From a checkpoint of a small image classifier: moe expert_choice.
Rows from block 8 of a small image classifier, named by matrix and row number. Rows with one number within an expert belong to one neuron, the router's apart. Each number is 128 + 32 x the weight over its row's rms, rounded and kept within 0 to 255. All counts start at 0. Numbers have three digits each.
Before each expert's rows are labels from the 100 images, of 14848, where the router gives the expert most weight on average: "patch colour" is the nearest of a few named colours to the mean colour under the peak. Only what is clearly more common there than usual is listed. The data: crops of objects in photos (Visual Genome).
# router: router (model.blocks.8.mlp.router.weight, 8x256), inputs 0-85
# up: expert up (model.blocks.8.mlp.up, 8x128x256), inputs 0-85
# down: expert down (model.blocks.8.mlp.down, 8x256x128, transposed), outputs 0-85

# expert 0
patch colour: black
router.0:096107074080152131085142172147124100119053167122074161100107127078117078167150082176091110225091149158094160168097127119131169115098192094107125117115063165148113131096138114085108100191123152054116118169150139136131099107108108129195133122152089103092131070
up.18:155151168157146153144061095113150139088142143115136125131121075165174128159121154099125081068172102111182103171134101127165139096134054123144135109159129078120104113135137145181102087052108135123146173055089141126091121090103101132151141106149160163127190165
down.18:141124081065164144095140143128172107174065160151105176134106164155110196174176115154108104173129185109102123166076173124107140118114150085151164134100095122165075145113104108135105133164085133113133145140116202134117096138119080154122163158139125128099140035
up.19:145114158129140110140130071121142112097079144066091133146142115135145143169132155138090058071133159129146131159132044124136124170155124140160093103154119102116125152093111162117102086111155097091134161100132146039061062157201116144146156097150108091122121113
down.19:168084094122185112078118117108111154139118165157143097092119119147183114147154071136109133181120127148086124111149197118141163114165118110169129131127122150116127126152141065187067130162143131108150064111147102171131112089115134145051163092144159101159125144
up.20:137100123181096128111125138109110136102184164135114172167090147144170147185149105080139099167116136129136186092136144107158122199150141137072124148133085122112110133083136089112120105118123151073131170151110116159151107145075143137085092147103103178126187088
down.20:117105164090189150130111144151157078180136112150145136178174183149082135087138135145120162163078143141143116145117125104096160090111123132155159148090162150210136123085154149127119158182105142131184145057147158119155151084143107151108122154128064137177163171
up.21:134165120117157187183131145154123112155125178082148146163145085152128109096073203143128183146119154145168127114113114131095120059118130124144127131155160149142132093175144079101137102124167130082167141113138107176153178034089068160133115129106152187090135123
down.21:129118092154192114170075106096142154062130113216110107116136221159145159070124095150139158145195120139126134129103127116123157072094109143048164168131110098156148174117107159154120173134104082129160158113059151117114163149103184153193143167171176106122136106
up.22:132175172182112168125118127200131156123108140123089158157097131122117125121138049142135098184103129139086136076143135075173107135057121178092133178201107166149111078116110075109098149151116142130098151149109148192174141135149127135098103068155071099131108112
down.22:155128121078139128135152136097110133154089118097104168130153117174076093154132156116157139102156184177146120129165088145149127184148090153141184128101196123131111116119154127136160112109191164177163167094097145113140089080153074114092187146127138152081180184
up.23:131131122124169144086129152150151152103172142123162144116122115129083132094119147108200140112122062141133135158057173124090095153077110133073154117127137133101091096128124135138125136093092089109192119097118115135096163114128143143143119165174172128144123126
down.23:114097076139099192106118157121168184102154146143147178134141118152093138147132173152142109220111175103146162137112132172116101144174153123167137125132159103116140062133141155172124123136092104127073128133160088128111144144097110128139086150130121153143088127
up.24:136216118112120202111140137188126179165150137101142129088096054148118124107122137100158165155150116112107145142090072129161154117120100146165151141092169120155136115089126131162095151106108093085068122052120119191088112058098136090144134062194140124132121184
down.24:119136115164136169118126130155168090153155146164098203152158169088151107174161104158130149139158193162114079126121085094081087149083114089117140165085086129160086172114155135084165159150148132086101165164156141100119151097148097115103161160090128107166129138
up.25:132099159169101108156118082126188156065214087151126133159090165131132125141136121094144093080173114097093108158122125121189104180165098159134117162098123158103089141160121155190119185100105127189175146130097160151089045131103217080095140152146135162114173131
down.25:113142166152136082153148171110175045140060143154129144108166118104147097143166141167120107113125152120133172153095165059080166129107110086098136116111129100111142097137125103099087165139119107174173131139099130155122140185115133145093131148157174171119107103
up.26:127104112138183116138070125064167152090133137153103119083116138122128134139176171116134142086145080151154106166133129106137117146123129110114169076127107058087067128152151131111206087092092149128197139076135110174095176113087081142111139156099151171163109125
down.26:148151087174080151138139134115161178096111117087192134148110138166084097120061115150164093164136135141160171086118144124098147146117168158116110116193151174099171075141122101180124152109070117171113089091107086093105185155087120096153108152155137137054152157
up.27:100149103100162164094106133107146141157135163183145156113103094143119149084195126130146105131111132116081160151058104159094183116200141081136169120089178113117104118109165191118125109107126026104161105098143115134143147072110119078173136131180126131141157130
down.27:140113162155099129154099110153105097103147125118143149138177183150080118126086137153114129086134139105148134125158087113110124063176098206091089114163167171120144065074133134144082129071119089190137114086094098121148170180131144017129128118124121127131134173
up.28:137125108131128163066097185088153169085139148100122202038135099143162157113160107126153097124104154142097126165145110173109122148142146094163147118160109054108125114093084146194141097164129045067137135090124147144123093067127145106144105103136151062142116141
down.28:140128144099152095162131138162102114149144091127153144138090100104089126180152109172126124103104107124157157128135123106118134128155069156124069091116147154133084074092117159131152106140193093139159156135101060068124182134182158148113109075084099127129076194
up.29:118148130139097139096099089110134128132155095110115126100048067133179111084142097124155089070192165172142078148116016171164082178108121126162097088112160138145115108117136162132085121137151088154149143133142118108112097102163175104165123121151144076128125159
down.29:063181136163090144107111105119162196107118145068087115117165155114056147120136073142090148145046106079161143084099135108105095131157134105150146126095177118139080134099114068160138081134119121076122096065193127131091117125139098112087136137174152138129104129
up.30:134137190148161077091073091091128157071136134118107181140166128150114153158126107118122128111132131173148037123134126163101098141101133137129141158171124150104160081155133160168091135077116135136157104187132183051132095166161134140133122138110189147169124135
down.30:173112053146146151109129092159097107165174107122184110155109129127147153115129150136176109113148137055130112110211151131162113095138124108109138115099154121108169154168139178125141080123128131123060136018128105116117134142122071117140114173131147126142196122
up.31:113155228121144143080140156150176135167129156163219055107141128137096119068109139115160182151100110136162149105098170110096114082059127122091133157088147103082142102163126103175135171100104090083163120132113163169126186092104130146103113150180200145112152148
down.31:079131080164110126212082051141163140080169121094152170138141099089135154124107149154113097156115102104115111135146105125167132165143118154185120122169122114056164126128131188128165061153096136154094136074106097148074076217181147104137132075102139086080057147
up.32:125139119131078142105140132138109125145128123129130098113119140118114132087148093087134115095127129095148143102119067124169078119124128097119100120074097117166105177073110111149145142139158096111042203092130214175108036068097193101139075119114123053111126111
down.32:170094159102160128150155132120113086171085093122102172128072122135111142138151171155085085117131113109121122136159157122094063183102111128110172140097134139125088143149123135140165135114139178129129136144114126122127162133221091160139184155038084219141103152
up.33:127145151124184115166103070168103170078107109111113138184155150125161142164156181134088076131141104116095166137068119123138151139188112155123176192155159189159145152156124186118121140077183169131116124181117107058136134141130098101163148057135172153169168110
down.33:132095098130103096126149102121132139183063137123141107150146124127120159130124094120125163088159187125138138123118155134145072131077129136132176122167121146112140117150154110178066172119161115141106165139157080137100147145153149152097130172069107116122149077
up.34:150164196189135101161132117119127127062118079103107141115120126127129129170173152105154121129121115108167098165135120052192129210120118177089107161100106157143127146142076138152104164105098148140106127077076183103121072168139153135091116111138117141136142169
down.34:137142193115173165144109172113078132159099111117134113103160069129158095125133084096145125106114078121130108099173144142160127099138058170208115142157090122115143078151161177158136118166161094113167156121061111115125172101109147106120110125095173151109124188
up.35:138220157145134184135130111106093107174112131085069124106118036141161136130081097127099165135135119112119158131152061068180151111116118172129118102132100178151162124134111120148103101153162119111056113096126119181127138137129112148088113074142109124104125148
down.35:151131115035120139166132149148126108159160127212127147149129059166134123091137144156157081126194105188124110129124113128132100170095089124110104156092156114144114122135149120075131214149180161137156130124161127101082203070144086115105130190079152201095152162

# expert 7
patch colour: red
router.7:245099171166065129140128158153075150127168075105142115123166191131130151207120139130176125121120121097145106084129111119171111145165126141149122128144181065103157196146009099117159170134170127136143111094044139119156107137152169129073113127124124123144110103
up.18:155148131155109129122131182132093046112096209135101105130124131129212161190073156165136154128076088209157139149155147113113184105160178111106130068155107114129108122113145129106113014164133129024144129118086152124147137135118093175124131198127134115192069155
down.18:097083124084134148104151125142057160095115103130145156123180194129112156127107144130085127122106133095169143156106157138085162091141168144139118157116143150163128073139153137166161138174135126141141072126153124161127198155155093111053090154177177147186135110
up.19:156140097138205154125121116073141063122107162116109120043114102173100106114116174155104160124116140141113157118080198152108124152108143072128131035148124122127125106147147135107145045133166140120137108182149100118097180168141115160129089132072136149144144054
down.19:173073153185123139127118141079135133073145118095123136160136117154115106201153144169156070152067097145101154115218082158155169131116123117110140132120105112127103097129095139159165156113125179169158134141048146165136174124165137189095146102101089136033125157
up.20:172167163159151171108096118128101156144101145112101125106128066140139118178071086077136153164096085191104152151135126090104133144100130110112185131139120114107139132092085098130149114122151108084080145140074160119154119125156056120126111065122166079206142091
down.20:108081118144093119130078131116152118127155147164135113072156120129116141077117059117096140074195161143107142201151116129147165105142080126087069165129057094125089153147174138113105140129097098122129118091169087147088179107221137076076123179141139135152086147
up.21:079107084096142173114084140137159163182094175168139140105107123118134117113177093079132164117126083131086123153124171078154115105129142122086177132149070140126105058069130083175145117125103076137070151108134173247105108076097152143135153087123138124132176175
down.21:195132171175120164111106161114134146132166115136072129104163138096158084194121144095159112128128115096123116102134117159170131138122105141149166117133133081120112133076021114140142129084138156123159106141054156128159093117142063096115141105152129158145104108
up.22:138142110151124185160079093138105145153065154145145157179122121189099076109070144141098153115169112173140122158123140051129083119109099103067095118114128130130120115095120097102136108114100098107069181105117200140117119128185124192130083180125114097109126111
down.22:198104119172132146130121162124126157107145111113133104118180180128143144201136113109182104105183084123131107088138074150174122157153096145154184134154133089073142151091036097169149186104148183152141138111017214149136097100104112122087122080085115113142142109
up.23:162146155126144150112125113160118117172149094142157156052115124132068148033114099129119104157150148097185128123106089100135119117109043115122074149125173130117119146100072129157089169087142120123108131137039143117063138116169169083137133104226129088095170120
down.23:116093088049111106096179103143175127138083110144143150166078092129109114081128164095090137107122180128112105100105164047101076125131126127113069139130099151102107164168156095090096066167145134127100206121133144137103133126145142111141137138089120149114142102
up.24:167196161108128164117140081082142162147095160090151108102165074163102105101113126065141206105121091122135136182022094135140180183151123104102108137107150125092117141133116147141132129076143138110105082093129134153114157146088141101114069086143143103109124082
down.24:107076160140101153112125110122144101091160091142153139143129187111193155155094072127131112136072105119110135110119091113098101105086175095121071132150115101173090086104122116156127148170137106134149149106109125071144153198187123117157119136188200152137167132
up.25:153138090158152187132131131148089149160130100100135137122118144132080083117135118175182172138158102123121127144047125063182110139136089118075129121104135136154129168109113103102147145098124155135087096079113137171128110074115185108127089131180116114099122088
down.25:103113147081078066102178101149092144151117133126103175123131143131159164125097104099132127164124100096121075140085151085117158131087154180065130117120128136210119171115125166110116085177109080117070130108144163120108090176104129124159175185093165135186170108
up.26:136122069149131108139092097070137137105110131132091155121109095193143166118158117107088117111147135135099117150117186133041141129151124136142094090125074150137115105086173181129150091193118076149116132111130191141125113142158165116157089160099099147151148071
down.26:192106144205159131125129151094136114106176089137123107116137173111148127233128119123167105079158100104129109112143126134194142146116113140136162136159135066063139160099054118154157188119129184185173137110043185138155096090142123126137136079084121130181118108
up.27:110155132177159104068094133115108074143130165083035143132061123119144170150092115134068095118141093128083137114137112107139162162123163113147187059146122148156165154076170202109109080152183100107137146144168125072132072167143115166143104152102116107204105136
down.27:152156150146205115146082129110130201095110133124130114130148119126149158129161092145171145158058176137120162104127056114128174084154155157171128147120101090053152137118114114097173181076110150111109154157098182160121128108192087121133165071144120157120130124
up.28:109121140180124119144085089135158099156081154139090133175119116108097110097128132127141129110142174122117106109148121067148097192113124145096095124146125152128100063110147103162122101127090138156090162126089177121133078161178177156117083081130072135065153117
down.28:147129172115096129097113096141150111163133098114138132117155209094062157166148127107143118137174115137143136138138123163138173185113115089091095104151119144148179125115101122123139138113159149176150158046119168131108102110026202135124082136061103138092091111
up.29:110139130111152117008121186158154164179122145132158087106125107121114146120109087132148135147102100185136143111067157167135148131097106094068105115093142146122107082083122112109110124091092123110139072174110167122110081101123122103156110087195158097209121100
down.29:200133164158155149131126176122113163142134097102122126096181129131138119228134132077198123102169095083161087079137075116173121154126082137142178141138154071089145149117061115157155189103137174144145114129029180146121118115114101113102144050079139127136110119
up.30:142154143151123129112129123156093160172126134119118147117135111142131124152135126077161160154151159111153187085150101115152070143077109141096154107120116111152134152073165134136096097107105145114085196102101130138119121127144111165118057121127098114155121164
down.30:118136125134164111160085108137158106094137171135096210121116086133115150072131107222126081108128088083145121190096131141094142102095116152100139110145127170131126121090155136179137173155144124158157120094127093075051163116175163078151148122141143104163096117
up.31:066090113104157150048147124093153119179136116171168125140117138090146123112159051150159139178128118162130165159073122160087148218099125040085116149057139172115115156113132129131122144135150163138161108192111141116139074110086095102189154131162151122179119093
down.31:151158133205165167104101088073165171173100112176086084089139146168171123148118180142135157128137042141177156142096105161125140160161092122113134129182081169055126136156096144188081119090121142113103138145067182155146077150140144178155113097117088154113111112
up.32:183108087126118177156126097114121086140127125100122198151173118216141190157083124114158147150105175099172132110153094139130158147144110118131070132127135142121120120133153117104131089172097171079149165095076120186138189138155109132106135188124113173097119098
down.32:090159148122108089101138120196199138124092113103121131128070123087127146100105143112097104187155051164184102125081064105104136115041132096095166129177184155125124082108100180168126113067163169168119126151128087082181182109111156153176143086084112024099122126
up.33:114097048108202115119131182136190090127136107119098187132080065106093138141154171170122121131108142135121164143171144142125129113124155113133119094089059161168074138126180148169130075188083139129164189128155122190119148114075128159129112133133094128085146149
down.33:216116155162149127116095156087137157146130124118094104107150139155112145202137143121190096084180105076175104101119105136195123142136104147137151119140153094079111164103055140130151186081137169116147137124058188141095117111116118106146135120094115106142158101
up.34:121140156135175137108140147141156074194134133103126108159117150107143124147132156152162092113148139175167162144178118090161080119123096130127160126138171169122097128115204185129072098070077158104145145087124119128084159081151089166142164180173176152126067174
down.34:137116167143101099170152115095140119153158115102168064099168109186139164134066127089125150098196099099146103131154127118164090137083167133112132127133104125154141182151111057171073162109066137160118146145111186108142132152116096121098095127043150137152109141
up.35:097125101057168101103151183131077075176146128127121178086083096101104127132142140138100096136087097133142128149145173075122125065135158100108119078078096125205063150067119125142137120183122132117137142160131133141104102139096098156138152167176136099153121144
down.35:154094068184123106095134140098129157106126114121089130114078126126138130147154113179200122099104135093166209078141137211124115145111129120160217096134141122119168130148123119118107087094149116140132112115133178110144122089124112159142104124139080121114112109

# expert 4
patch colour: brown
router.4:111088128145125114101153122120158090190156131137158106143139148106100187114102176124135153121137116090183119034156131133112129127108138055110097088113193129100117141114184146132113091126102208114179164144131112154127165133158134156174102182108123158134112140
up.18:187097084103123101162135166140132170061115146087109150157130161160094113206186116135174155201152133084133071122111161150136079124114145155137141135131078088119151104131087074132142146133088120110137133088124142166122131145084143146087091131133156138081167075
down.18:115171142152202066063077186094132131148160134094095124104126099120168157120094156167165148101130109138150127171147134162151146102128121088145106139188051094171121089087064135134094111136146170091105155186155099131159161078147144143143129058076123131135094131
up.19:134090081118125144107081113160131153108079122168165207178200162163130184121129132146100143131131140084133098106147120146069129212135103115137089171126148156086121108134117140171154194194119069121132168142092175121158060151141112139129121122147104120134136135
down.19:136127103094072104170154128166136083142089151113144098202089182164131162128151071150129146080104072187134103140070159122161093156095100163127125100075153184174105157110086148076152170147139137123104146086131132148075146153137155139165113095124110113146162107
up.20:103127135081174120125128153119099136156117109139121123113110144109142078114151142165151141156181075199176070109095029090139106107166136154101117114126131146172143170131136125091153136146169149125133110147139146153096100074058141157197130136126163128143106143
down.20:118076050154140138118115104064130175167169110151073137139135114135166101088046135142169146164149181087089177176115126161101170118090167099134150116104101115138135162124097121200155131115129129144139100125118180114078110054121124164134116091048169112195131112
up.21:154116093134095168128081131136108180078120106138133102084145154139167140160120125077118069104150101162115074159086066122134151211164097110123091153093128172131098166148011084089166167166138112129088127095102169147129052128126137052146150054110127084096144049
down.21:170143156117158089078126104151125041122133098143132041144113160130137210145143194155154168115157097123162160104148168125148167084150082126129104112121169098139124124141102097141118079134103197120155128141140168156125104126146138172178112122126158132168103197
up.22:106167131073167142105100128170158150159124089151142180095162079114147144085097067135109104167174113110134147133165017143093168132114077149136096171074163134108127177146129160160153192128150093141143147112093129139120103097113083116136172130122105118127119143
down.22:133141151187190193164101162119083124045198132175100150101113147153126110089118135121108147208106131151106156092178097108115058155090110132126105158143111086145073152115142163150205133118117109074132141091105128117154157089128142147128128091187060148163195093
up.23:167138115139107148136137154168095133154153154145139166136080164219148156157098084113182118139139149102092141106122121127158099112119127142111112124171086193155101064125131090111098104155146114099145119129111134182165140134109164135105120141175101152121159098
down.23:160139132128172107089133114087094062115157147181181074056102174153125232112162186149148140046156124135153172144119157124145146103170068119134115133110129141081126094146074138160116102113052150129114137150142099104129091127150099115154121118131136123202140118
up.24:125138097181128133111120112173111128081149150149141124144131159143119172110129109122130101110164122108130137104136109157121135201140104132099121174049156130095148161099103109108159229147162097145117123151117135130148023120122174094106094138130112090118162096
down.24:133154184128133138117132077106179091160111133128138136132118171148145181134115100173136147117092138108178155141095117163106177141130097120168098116097084086108119106141130156126105085077156126090133177148137145119146140135126234106146090121176103096175169127
up.25:162070076117125121103092139118106108152130115141147142161166171165118160145028143147135104136156125124161070083165131138118109118147127039145117128174133146100186141125110103125156114180179131115116159124110145137117124130105101174134132120082120142121162125
down.25:125086085147093113139075168113117169147113128121150088110127177146153171142137073159121212116144089109084114104101097121102137095146060153197103137150150128128136114151155138109152123121086086143098099113110145142161166108158157086103073182146086142184103109
up.26:145106137124125156038124131142101175114130165158142124094184133172126130147110132044117143103091042112104117158070119084090171136163147097078187135065121062107123178081122114149168143094151109101113066090123196147127115127114106047158177124106148078184136136
down.26:134094146134124134097129128147150051089148155161135073140136106140131160131130147115119146143161107171128079127120188123146136114150091113116141193133201140152172157121111109120112144164115144120145166119140154133119136095141119124171111148153142171192215144
up.27:141134152161169122077134079145151136113149156162118108140141084190140093135132124106136161130098113138076189147083140074139149091159133129099181099077100105136100161066134159130129093096113125123120147089124174133154131111120131079160092144109129122136162151
down.27:131105125144127128119116147146113071125127127102122123151148170147141129103111116098106150151124155145142142131124086128115197062181125138135164131150166146089145129155164077123079146208115110105131101150125129083135131094176107092134131248204085126125210147
up.28:153116094114137172157130127155142133146124089075133168151151164137103134121079145169116019128074149119119124165052168120083156137160136128115173097163142114113081106143093118127099135123175129129134077165127117098161144138160174142133171121137145127115133050
down.28:140148060150110130096178131088111176155151142124070139089162145146118131096181128102111098175108182097158091133128160166152186144164133123150122130082172112096125101155113128117126142122124115054087112150139106127143144121158124134097080122178082066096132105
up.29:107163113098182154143102161161127129154090090165124140100133115119095092097144148194101150108196107200111128095137093068098139104131076127103138093101158171116122184174133137150203118120178109173089110128125138096117140114147094159172103119111067096174107130
down.29:102175123144155157181088117131069151065198133140118106145102105129166113115093124135171102166143119105109143138114172135146116111031160161110177111078144093084103090150115094139121112088187119110113135140100131077143138091163103154117151189127140144061147113
up.30:136100100101138159111141104143155134171105171063090153062085136146105139163163106113102109143129174063130130138129158086175070123113147122148157068137072110199152098081138104178122115106138150119135137108135125138053157093112191122143122134073167137074111134
down.30:136183119111152095140076124126152132138155099071158157093136112157095131139104153084132138097110108156137170107127097210155118105170170091185111131115123221122138177101152195116122153092117094116118080144188095165131109138142072099109067140166101238168146103
up.31:129145132160150119100115082169170160109051078103132211057142081131100084127208097111139147148118142156201095179133046101176107149098094121180099143119118142115105141123108162187125138134125128125126191114121140082102103111132111125123121102111131119100124173
down.31:118156156143149138103144137136094107142135153114099139156106131108140134116130185146131097192094182149087132141154082061145050160128139103128128132118156114112151052148139150132119146147162135127129149100135101092145164121125108156115103092156141149072138095
up.32:126127111095181161098118129151134161151115111116118145091194129101140098141137139118126034109182099118135119189084068117122161191174135079125150061116128125151114215116096146157192139123208152146110043130112140128079105133081127092186148069117132082117134086
down.32:124142135125107070075132131164120063103161158239142154065147150153140146140105153112108151114186105112081093074144120165099171110141071086138120157112154180153115183101063161118118130147148138204058100177127196137128093139152110079093113100145107117160151116
up.33:125125115134149133154134094178139128128096101124113160129111145145105140116170136148100124088173168098169151155145060149126157130138085172182114162090122178134040143182118143101115171179126093159117154102113141104086105166151149116106086137123061111083115107
down.33:135097178094100114126047104099151131143161165144146108202071094083093129111147163123109084162111166124120113097132111148100079144078124167084147096074111088095123137140126193074134079179166125149124085116152141138172105138091109119147181170156167117118146098
up.34:158184181119114148128105128161060137130142092147148126098157136140151170144141148103127073120122111162117117133167134070123121110189102168165092168169162160118133159144115155106099148126114133121113092129079135160108136103127108086096124097181119119157135138
down.34:153083126134103102133129146102085208152117136093100130067150134148142168099175105045065170133133151136134106106157099170168097160133067152149201096161152110167110108151141060150158123122129134160192171121122147073132085187125096146130137155150135097096133128
up.35:140076087045137127133138145154100145127132101088084145084171146114090158162141153142092044083118136102118138100140108143116118105202142156165155042070140115183134217127125103124162150142168175155139145155146133119067105100128160138163115135103108070090129099
down.35:159130112143105191106119062145158124159132156147202123148157095171152169112082201083134110159116139110108033074144089177142119180098151093058081130179187139160145132112140070141127111159166090087072137081144143104133157120152157146075152169149127153096071124

# expert 3
patch colour: white; pink
router.3:195095086156151144133106098114164118092134213115094146151122174255163104194137172130146136116117096133133153202104148147138126091141156132141165112163061098093087094153147098137151069091101066111171112042148111129125173142096107155092121171105154190113153091
up.18:155136170181132169098110166167157177147159042083174142162148117114129125116113116153195145174146157115144128143129085169095123184099088112159109140129167070099129141146069081215115181116129102116162119125089125112188132100162149165118083083157141104117110131
down.18:097142082151101142118144116062092149138077140140088078053107091087122135099120119104133123080097141158142104121162065149147105212094133159153185115156085108174141185179168133142106091078122115109115165112156113154020079112132171096132133087076159107085153182
up.19:158159174186145127116069148122063165137118119092147147155118204142152205145091071097139117141125088136177130146090144066103132179134116112067117149156141129124091127115078086141100130136144161106121070127056206138153085148138159123128148145131147114180106085
down.19:101146118134105125103150168127187158020118147122130139136076123112109141112127148134116114143100081151151115157121139152081096096111151129104156145093111156086133099147170166112142151112092154115140114126132103131135095152165101124165160185143121163131132119
up.20:114137106160116124086107126122131128122127141073090113119114119109127157129141083130130099141133161077179172104121092168164144131106147127145113117124136101123156161103133107136155129178210137100165135143132136085156112102173122131135040167083094096132142080
down.20:094093141160176154137101180103131104129086097150117071132107089135123122111085204132197144107144085149135152087178110120184116192100102144103097128125111127121132112092153154087157121155129167161104184109142150197174063130130123138082098103103156125096124102
up.21:134114151125164136124093206088125107101121160162116108124057125144199163174139070129140111116129122129108168142139145176124111144097134163132126134106099113159114106115111111178134132131103044117125118117115141143149142138151149102131132153167144123111152095
down.21:113085133112124165118131128188159162201127069156153165108124079076083067064136194153087104145115182177035082116123188140160086105111091152124196136106215164159162159094118098159105101171126172112133144179120097135122131084153149153117162102113132112160183111
up.22:097078122195125151129125102165120101140122147145102116223095183082103154199086148125086143129128100097193190142123121072115133190164149130116099141125101134093116158128118078109120122161152168113122170122130121125142130151126161154117115150117118133104166043
down.22:131124155095129151140127150140135153129084154150137137097130086132144134110080113149103109139178116183131094176091167097169110145096087112165125134122173078089116150144169101110172161177142168108095194140076107157130168121167129103154084071114139069114117092
up.23:136071150114139117113127116105130111142094106158136132212085174113201177174159111181139115164122209110110142095099128157129139175135130129154083125170153188116111103133163222095060100142109176091186161174109113109173130150158174161137149129157125139155116086
down.23:142124125114088132183116208123072058153146163120174065087133120150123094109101099132115156108148151163168106132136201145094154067131109126117118129109078102106162126142128105089091165136085114154131085147145157077128152142127131076144082149103137118159089112
up.24:156107101123114174132128099206125132123133129180151182134156165165090172146128143097130079103117135033140140123103079122124106171142100107115081090105142130122108171131116092152119154122200119119125169130135158097115085115142179120152096138108134116133120047
down.24:151138093089145111116148140140157083136097147086129141104160151102101182096147135177142136074155143063126128144131126134054143140085124114150136163125155126084138168124131142204157153092095074139141164131123138103104097152162093116129179179073098159073135102
up.25:181111141083082110114164091146088120141087187157120108188195156171194134185114141070120079113124139114175120117129046092160130111159135113081127109113128125114128188044131148121085075119147121086126167108130163140127092091100118132172160140165151115154124127
down.25:153177151078116117102102133160071142136130152148165141078135156110130146151091079143121135107196128108086114160127104099080098156151102125213141155105147157123123172124098110151174186104159076095126118161145113093121107126140090136136204176092057110099151130
up.26:129137105144138170113122175115119122138152112129102174073105088094182165163099073112110113111141141089103175124132166112162161205115141101088120084117104127100130138103132109129118083210137185122158112138107100180134132139058156116116125117123069138114166096
down.26:124123134131123118116128103172116127157076130106061175116147173121141132181199178112118140150124145110128117144086177116105093123230131156135123186129104119125133117071111191115113159144125134092097153113132179177128115088118087152158088079132138162171122116
up.27:113164153109100119100142130118155099183101126164133101133161112078131118056092119159087093188164137128135116111162117089136159124063112101135093135068168206113130149102094158135129174164152112119132162166077178157140087118207156191173131139171112043110126108
down.27:213082118191174142131097122159145110127132177087108170136098151241120136220169153134114157131132089097143144191132125112118132136117115119144133119159115115099067100146119123180161183115057120145186121072102184083147125094115120118073131100092124177131162106
up.28:194138150185187123127072116136117157117188096164123138227145155156163193154093151134158136164136097113116178110125079160111202122151078159143112164162158181098133130157122146120130124105177129110180119145089104117146137143157131141102111071131088142157150109
down.28:109119121159137053090122135128109147128129134028139104115136140091110079132110052140122131118148183150176134136174113181140180088122162150125093116010098146132102137126154188161135144163083127123164085160160161084127149145194112104118118168082094095073123096
up.29:145154128137127117112157191141113099163118144089124156101113123101103128156088122101126114174107108142167126107116145087143137132073155118112150140118133138090146120113066130113106153177149132033147119158121133189150134146146108129116129095160116123087156105
down.29:147101154194122162142133119120167089155124124122073148182143060147109085151083147209086089154143155088156116126175085066110150103096134132146119138109135169114103078089116125142136102158099086152162168110084150120118178104188140151090121130175148130081112120
up.30:137157153128103155101114168123137176138123082146104109158080085114173118165160071176172139177172127086089118143094125165103123172090108147112161127071146114150162088068112135127095156147092102123140130130051162162126083106148131132155097140189116113181137056
down.30:144175102162168061126170136113091122073103112103129126149099094138094160144084096137138174075097131139200149129113095119089170153123132084116156120201162104153124190130104090175099169179165136128137156171138160146108128187180100091134154154109136114130111114
up.31:124127134146146084120130167097062113141101145121080152095108114094167109158074108111116141156106129199098120143125159078151077126101170101070134094113072105204101141078117123108117086157123164078065148130136138145135119128093099178130120110110155106130061155
down.31:086137185097104146061143134168116179166078124185140089123016150143140112096148061121176171152152082156160152133159112112152117162143134176165110111084145137146160104147193089122132139140164131108123096100151127139088079193114145103101157147200104057099127108
up.32:147108141114123097124128099076162082137129116143150131125150110156160127130175136083142106080189083077194124160182079115146124190158065147117111129105127113131076158096132204211132156097106104168125133096078163178055094159088167109144150122114152120099168166
down.32:141170165107093122111146076107088149078143106123137138089122107096106158126179148111107131173129145254097114106144136131109119128137111157097153166070126159186140144157124158094167112062120164068126161144110115119088135126128110156127114188160077112157163149
up.33:076162165124046131111088175174132219115178096171149100182069143111168126110125041108183093150089066228106118157113117127129120140122109170075160166082129141163107094121078078109092206099096118116111105131108163188154077072096106136137157125220152111127134152
down.33:113162080133142092147150088155135072147127119129111133167087186120138166122141108081107156161125149087118130094139182161088153135091186118152104143165127204181129086108158114159062109165139117145127132159130116105146150084196181087074098153081122146150159110
up.34:101138113045099180149122103085142169147141088145198172119189107133111143056162130124134117137135146084154135136143079124087149137155054122149042161131152183113088133160136112140136158132116124137142114120124112186131125073088146089126162052167131142088153116
down.34:141167160114079161125105151151097105128136160132118114054140124124124145136114140080146153149145151150091101087137112181099160099150113132145119108050112124141156200141128163142171098076128150157090146109084112105086156103118141157106082134122120096108103148
up.35:163159163105108104101125150175117132139133042103091100149141122054099179139119071063137104110174162069091129061168143143185069191066093132126105103111114135197153154101128109172121155123106220154089093132113140160130108170143169142137079137133127121118115129
down.35:152116139148129136088135098134151128153174148102093114143077169144183100165106159105089146148139134143120102139052140162079084107165112128118111116174130142134121148125075154186103124122109114063152109140160171169166133144125123170105136121154129154207141158